A small sound classifier, trained from scratch.
Model: log mel input, arch caformer, norm layernorm, activation gelu, patch size [4, 4], depths [5, 5, 5], widths [64, 128, 256].
Training: batches of 128, held-out accuracy 99%.
Rows from block 9, named by matrix and row number. Each number is 128 + 24 x the weight over its row's rms, rounded and kept within 0 to 255. All counts start at 0. After the name is the row's rms in percent of the matrix's.
# fc2: MLP down (model.blocks.9.mlp.fc2.weight, 128x512), inputs 387-429
fc2.47 092 [130 123 122 106 126 158 164 127  94 120  96 146 134 119  78 142  78 100 142 110 142 146  80 104 145 158 121 151 136 131  98 116 171 150 192  91 125 132  85 135 132 111 128]
fc2.48 102 [ 97 103 112 138 133 116 120 108  93 137 130 138 142 123 118 122 167 141  90 130 114 138 120 133  95 123 127 141 134 107 148 103 122 105 144 130 123 120 130 127 117  70 103]
fc2.49 116 [139 101 139 134 135 110 131 103 164 107 142  95 125 141 130  89  87 111 141  95 154 144 147 150 126 108 136 153 118 142 118 128 116 125 109 136  90 122  93 118 152 106 123]
fc2.50 101 [132 121 115 101  93 130 156 110 139 101 141 109 163 173  91 101  90  92 138 128 134 135 117 138 104 175 115 122 132 109 116 112 124 144 172 155 109 151 137 110 144 119 120]
fc2.51 091 [119 110 135  90 121 123 130  71 167 126 117 110 151 133  70 108 113 118 151 153 148 135  77 131 129 127 103 114 136  95 101 125 125 129 146 117 139 120 114 119 118  81 161]
fc2.52 109 [146 143 138  98  84 146 151 126 143 123 142 123 121  92 101 147  83 115 176  93 137 114 109 128 152 117 130  94 138 160 102 129 132 152 157 122 102 124  91 116 142 157 102]
fc2.53 105 [129 125 155 146 183 112 116 138 170 137 110 148 123 123 162  87 178 163  88 159 137 114 124 132 122 101 153 126 109 135 175 170 112  89  85 117 137 128 165 127 103  94 125]
fc2.54 090 [102 128 124 136 121  84 114 126 107 121 131 126 137 125 114 147 145 163  86 146  97  81 176 142 117 144 130 119 123 140 124 141 142 126  83 147 147 135 137 123 125 107 132]
fc2.55 103 [131  85 101 147 159 117  97 114 100 118  98  96 129 105 128 133 146 137 117 147 130 108 108 123 123 122 137 125 142  94 135 109 152  82  74 125 175 136 141 117 106  90 143]
fc2.56 091 [126 136 117 143 114 117 125 136  99 140 133 159 104 110 131 119 105 140  95 124 129 107 150 123 132 106 144 115 122 114 161 135 158 107 113 160 121 108 139 153 119 131 133]
fc2.57 088 [135 124 123 125  78 126 181 117  95 115 141 118 120 102  87 156 142 107 125 143 170 125 105 134 119 127 113 131 113 117 136 114 114 135 134 145 116 146 118  75 123  96 119]
fc2.58 090 [155 157 150 149  74 118 129 116 141 119 166 100 134  94  94 106  93 156 123 150 126 127 108 112 144 169 118 118 142 142 132 127 103 129 188 151 103 111 125 109 112  82 134]
fc2.59 115 [129 148 140  94  99 162 151 129 139 111 131  94 118 169  97 103  98  81 120 128 196 114 121 116 124 136 132 114 138 115 110 140 140 133 176 103 101 134 131 122 149 157 103]
fc2.60 109 [119 192 135 126 127 137 126 140  82 129  98 170 123 138 129 135 108 115 111  90 159 107  87  95  92 136 116 121 111 116 109 133 123 143 174  94 145 119 151 106 128 162 118]
fc2.61 093 [ 98 121 127 126  93 148 152 139 113 102 142 134 108  73 126 206  88 104 189  84 136 147 128  96 162 123 128 118 103 126  79 104 143 103  99 112 102 174 113 110 114 117 115]
fc2.62 088 [156 137 137 136 146 118 113 147 168 100 123  85 132  98 116 110 102 127  95 113 135 147 137 120 113 141 118 109  77 136 121 129 139 122 119 133 114 136 131 100 108 133 152]
fc2.63 106 [127 151 121  97 122 147 169 122 142  94  93 106 121 142  92 118  81  66 141 131 216 135 110  95 123 121 127  92 129 116  77 121 177 114 155  79 147 128 135 110 137 134 137]
fc2.64 094 [137 130 135  94 114 114 146 109 155 121 154  99 160  98 112  97 108 109 140 110 119 120  87  98 108 138 124 107 122 131  96 103  83 133 116 113 108 146  72 119 136  99 118]
fc2.65 095 [116 131 102 156 152 107  93 144 108 120 116 180 152 129 165 144 152 186  87 126  82 132 160 170 125 143 149 120 109 131 143 141 129 136 131 156 123 126 121 150 130 139 131]
fc2.66 098 [114 141 101 156 162 122 100 135 104 144 105 138 113 114 157 134 161 129 115 153  91 121 127 107 122 100 118 125 154 110 166 119 176 100 102  89 160 113 167 146  84 120 140]
fc2.67 095 [107 132 116 151 126 120 118 173 132 141 118 144 130  88 141 151 208 134 125 146 116 124 130 164 150 110 135 147 131 173 183 173 113 108  99 135 159 144 146 151 117 148 148]
fc2.68 095 [108 129 110 151 167 134 122 138 131 117 127  91 104 106 150 125 178 115 132 154 140 143 156 141 125 122 146 115 126 149 184 159 155  85  66 148 139 150 156 135 118 141 134]
fc2.69 093 [126 149 119 127 117 151 119 157 109 143 127 157  95 151 138 133 150 135 144 102 109 133 185 156 143 133 122 112 112 133 151 140 135 147 139 157  88 126 129 151 127 178 112]
fc2.70 096 [150 128 137  98  58 124 139 117 127 111 187 117 105 150 106 118 128 120 149 105 131  96 146 128 117 147 126 124 142 152 110 142  95 145 129 161  96 117 126 101 137 145 111]
fc2.71 118 [140 115 158 105 106 101 131 121 157 131 145 100 135  84 145 114  95 142 141 103 131 148 122 141 111 134 138 108 107 128 122 145 104 137 111 177 131 126  76 118 132 146 140]
fc2.72 089 [142 146 151  92 105 127 127 129 142 142 120 105 135 149  96 109 157 170  86 137  92 116 108 138  92 106 106 137 132 169 159 141 103 136 116  96 113 136 113 140 131 156 121]
fc2.73 105 [132 145 138 138 109 103 111 109 129 150 149 152 140 140 121 127 127 155 106 120 123 132 133 144 118 167 137 115 106 123 120 103  92 156 161 158 102 115 107 120 152  77 100]
fc2.74 094 [141 118  85 163  87 117 111  64  86 138 150 142 148 136 130  89  86 117 135 109 106 117 140 104 105 120 108 136 143  87 103  89 119 127 143 108 147  94  94 123 127  88 149]
fc2.75 104 [116 113 116  93  72 105 138 116 119 145 165 160 148 130 105 125  87 135 116  87 168 115 113 127 113 150 102  97 112 105  95  93 105 156 178 143 152 121  70 112 122 110 119]
fc2.76 101 [141 145 141 129 166  90  88 121 173 142 122 114 142 120 157  91 146 117 118 128 102 142 124 128 115 138 123 110 108 128 141 129  84 110 107 146 147 106  99 155 124  98 135]
fc2.77 092 [109 145 108 169 129 119  91 130 127 171 158 160 130 130 158 131 104 152 118 110  65 143 126 125 126 157 113 111 106 120 126 122 121 136 131 147 129  96 142 148 120  98 134]
fc2.78 086 [137 127 100 142  93 131 127 111  75 120 139 145 123  61 150 127  95 104 123  77 157 114 146 121 152 132 143 126 113 103  92 115 146 140 109 147  79 131 117 118 144 113 117]