{"model": "sound classifier", "dataset": "read English sentences (LibriTTS-R)", "train_examples": 15625, "gain_aug_db": 10, "noise_aug": 0.002, "time_shift_ms": 50, "n_mels": 64, "hop_length": 640, "input": "log_mel", "spec_augment": false, "win_length": 400, "targets": ["voice"], "num_classes": 2, "arch": "caformer", "norm": "layernorm", "norm_position": "pre", "activation": "gelu", "mlp_ratio": 4, "head_dim": 64, "fused_qkv": true, "qk_norm": false, "parallel_block": false, "inner_norm": false, "drop_path": 0.15, "patch_size": [4, 4], "conv_stem": false, "depths": [5, 5, 5], "widths": [64, 128, 256], "kernel_size": 3, "loss": "cross_entropy", "init": "kaiming_normal", "residual_init": "scaled_by_depth", "optimizer": "adamw", "lr": 0.00081, "beta1": 0.9, "beta2": 0.999, "eps": 1e-08, "grad_clip": 3.0, "steps": 17100, "batch_size": 128, "epochs": 140.1, "lr_schedule": "linear", "final_lr_fraction": 0, "warmup_steps": 850, "weight_decay": 0.0}
Rows from block 6, named by matrix and row number. Each number is 128 + 32 x the weight over its row's rms, rounded and kept within 0 to 255. All counts start at 0. After the name is the row's rms in percent of the matrix's.
# fc2: MLP down (model.blocks.6.mlp.fc2.weight, 128x512), inputs 344-429
fc2.58 090 [114 129  94  83 130 135  98 136 123 130 144 136 170 119 107 113 109 104 162 149 173 137 129 145  46  77 160 164 127 175  88 117 148 125 145 119 131 107 148 119  42  88 143  87 170  85 134 116 119 188  57 174 141 132 148 125 147 163  92  98 160 128 167 129 144 126  60 121 113 116 121 118 116 135  51  71 115 104 129 150 144 183 144 132  96 155]
fc2.59 124 [122 162 189 144 145 114  98 121 106 152  68  85  90 119 163  88 127  98 150 171 143 159 112 133  91 109 119 171 130 194 115  85 155 142 111 142 176 115  79   6 139 129  86 142 151 147 118  95 119  96  93 151 123 152 110 113 161 148 114 138  85 109 122  97 157 152  83  99 106 110 151 120 117 158  83  70 125  85 112  77 126 164 116 154 110  81]
fc2.60 125 [ 76 129 147 163 152 105  96 116 110 149 151  93 133 162 121 120 135 147 145 128 121 134 131 137 208 154 114 116 122 137  82 119  77 129 104 109 194 122 100  55 163 147  74 182 126 194 130 154 105  82 164 151 135 187  97 167 133 120 159 126  96 155 114  97 153 143 187 166 157 137 136 152 148  80 106 127 141 159 159  96 146 144 110 109 143 143]
fc2.61 098 [126  97  82  92 127  74 186 185 159  71 160 122 199  92 132 108 123 115 120 126 110 113 121 118  75 146 126 139 162  99 163 166 128  93 101 135   9 160  94 197  98 149 186 115 115  63 179 141 117 103 154 101 162  61 173 111  66  91 159  64 164 160  89 103 167 143 157 119 113 146 118 139 104  61 196 128  91 134 106 195  96  59 134 117 131 114]
fc2.62 097 [133 126 109 116  83 143 147  89  78 115 162 133 103 149 108 139 153 179  64 115 115 186 142 115 159 164 113  63 106 114  85 105 107 118 150  90 138  87 186 187 160 103 149 104 161 142 102  93 117 118  58 191  87 141 101 123 109 112 143 150 161 123 200 127 109  70 156 178 171 103 112 125 132 166 110 162 168 153 137 161 155 149 126 130  98 172]
fc2.63 106 [203 159 145  40 158 140 181 180  78 114  58  72 164 100 123 102 107 148 147 115 175 196 108 101 108  80  91 122 115 164 193 171 120 107 101 163  86 114 142 116 134 151  75 146 187 123 156 112  85  61 144  97 140 111 157 107 122 148 157 105 110  86 104 107 165 173 173  90  93 129  97  81 107 133 136  42 111 110 131  99 110 119 171 147  92 113]
fc2.64 089 [109 150 117  55 169 121 116 113 146 137  66 126  89 150 189 113 116 128 132 127 135 120 124 117  91 108 135 198 124 178 158  84 137 144 120 142  76 127  81 118 130 144 169 152 102  70 131  99 133 130 144 121 132  93 128 136 148 110 126  81 148 103 153 169 141 112  55 115 106 161 111 148  80 133  77 142 142  41 111 123  99 182 137 102 168 114]
fc2.65 099 [118 165  97 168 103 138  56  98 128 153 193 178 140 184 114 152 180 112 120 110 102  73 167 120 149 161 120  96 141 113 147 140 105 114 153 117 106 148 126 147 168 149 162 121  65  85 130 144 135 169 132 147 141 132  88 142 111  97 118 144 122 145 120 120 117  88 151 123 174 127 126 120 171  91 128 160 156 171 143 129 124  95 125 135 124 114]
fc2.66 100 [135 138 121 182 110 142 127  93 139 119 146 151 160 144 122 148 106 161  96  65 121  94 142  87 163 149 154  74 138  80  88 134 104 164 107 100 117  86 138 133  94 124 122 104 103  79 117 120 180 145 100 132 108 103 150 133  92 128 117 125 174 107 176 116  99 109 146 138 113 104 105 137 149 120 145 183 161 204 120 145 136 129 131  94 131 199]
fc2.67 094 [109 138 125 193  92 132 106 106 117 145 174  64 135 159 161 160  69 141  90 183 112 132 100 150 105 140 154 154 136 141 115 100 120 134 133 112 165 180 158 143  69 118 111 107 107 170 123  98 118 108  74 104 140 113 147 109 190 120 130 139 195 199 102 135 104 144 135 175 146 143 162 159 122 111 175 156 130 118 103  99 130 186 150 164 131 148]
fc2.68 092 [140  87  82 145 108 128 162 130 134  95 120 131  84  92 193 157  76 156  83 148 113 124 126 115  87 130 126 141 110 103 135 123 160 103  67 120  55 151 138 176  77 143 177 116 119  63 117 100 155  85 131  29 116 111 162 110 146 121 138 158 170 122 162 170 132 130 102 105 101 128 150 133 104 162 197 134 160 163 125 184 159 118 148 142 103 137]
fc2.69 102 [126 177 191 170  77 150  68  86  87 200 191 103 100 168 133 141 154 152 122 128  91  85 120 146 153 138 152 175 116 153 142 103 169 139 129 127 186 151 149  83 153 135  78 184  63 138 108 132 111 152 124 150 124 185  68 171 179 152 110 187 120 147 110  95 118 127  78 133 155 100 174 122 183  91 103  88 160 171  91  90 154 150 116 149 142  94]
fc2.70 093 [106 180 153 147 136 198  96 119 109 123 118 146 125 171 175 114 108 111 138 174 134 150 142 139 104 116  98 227 120 199 151 108 216  90 103 153 142 169 134 107  73 132 157 192 128 127 120 102 114  94 180  77 103 147 119 131 147 147 116 157 109  95 140 153 162 103 113 110  79 124 159 169 108 140  33 114 137  32 106 123 144 152 155 123 130 119]
fc2.71 112 [ 59 144 121  92  57 131 130  82 137 108 145 125 114 175 124 129 153  91  90 129 107 130  80 120 143 113  94  92  98 131 118 114  96 103 146  56 163 118 160 224 140  51 126  93 140 153  64 157  55 122 139 158  75 151 116 138  75 140 119 131 115 145 114 118 115  84  88 172 166 142 152 123 115 137 129 173 109 145 109 102 158  99 172 117 120 123]
fc2.72 095 [125 202 185 153  94 130  87  95 110 155 152 130 119 191  89 140 165 161 133 118 124 110 148 136 127  93 146  97 136 136 125  99 131 111 161 100 131 142 128 102 103 104 124  84 133 119  96  75 195 174  97 168 104 153 145 147 196 109  95 140  89  89 178 146 143 111  48 111 131 138 141  90 137 134  84  74 171 130 132 118 116 169 119 113 109 102]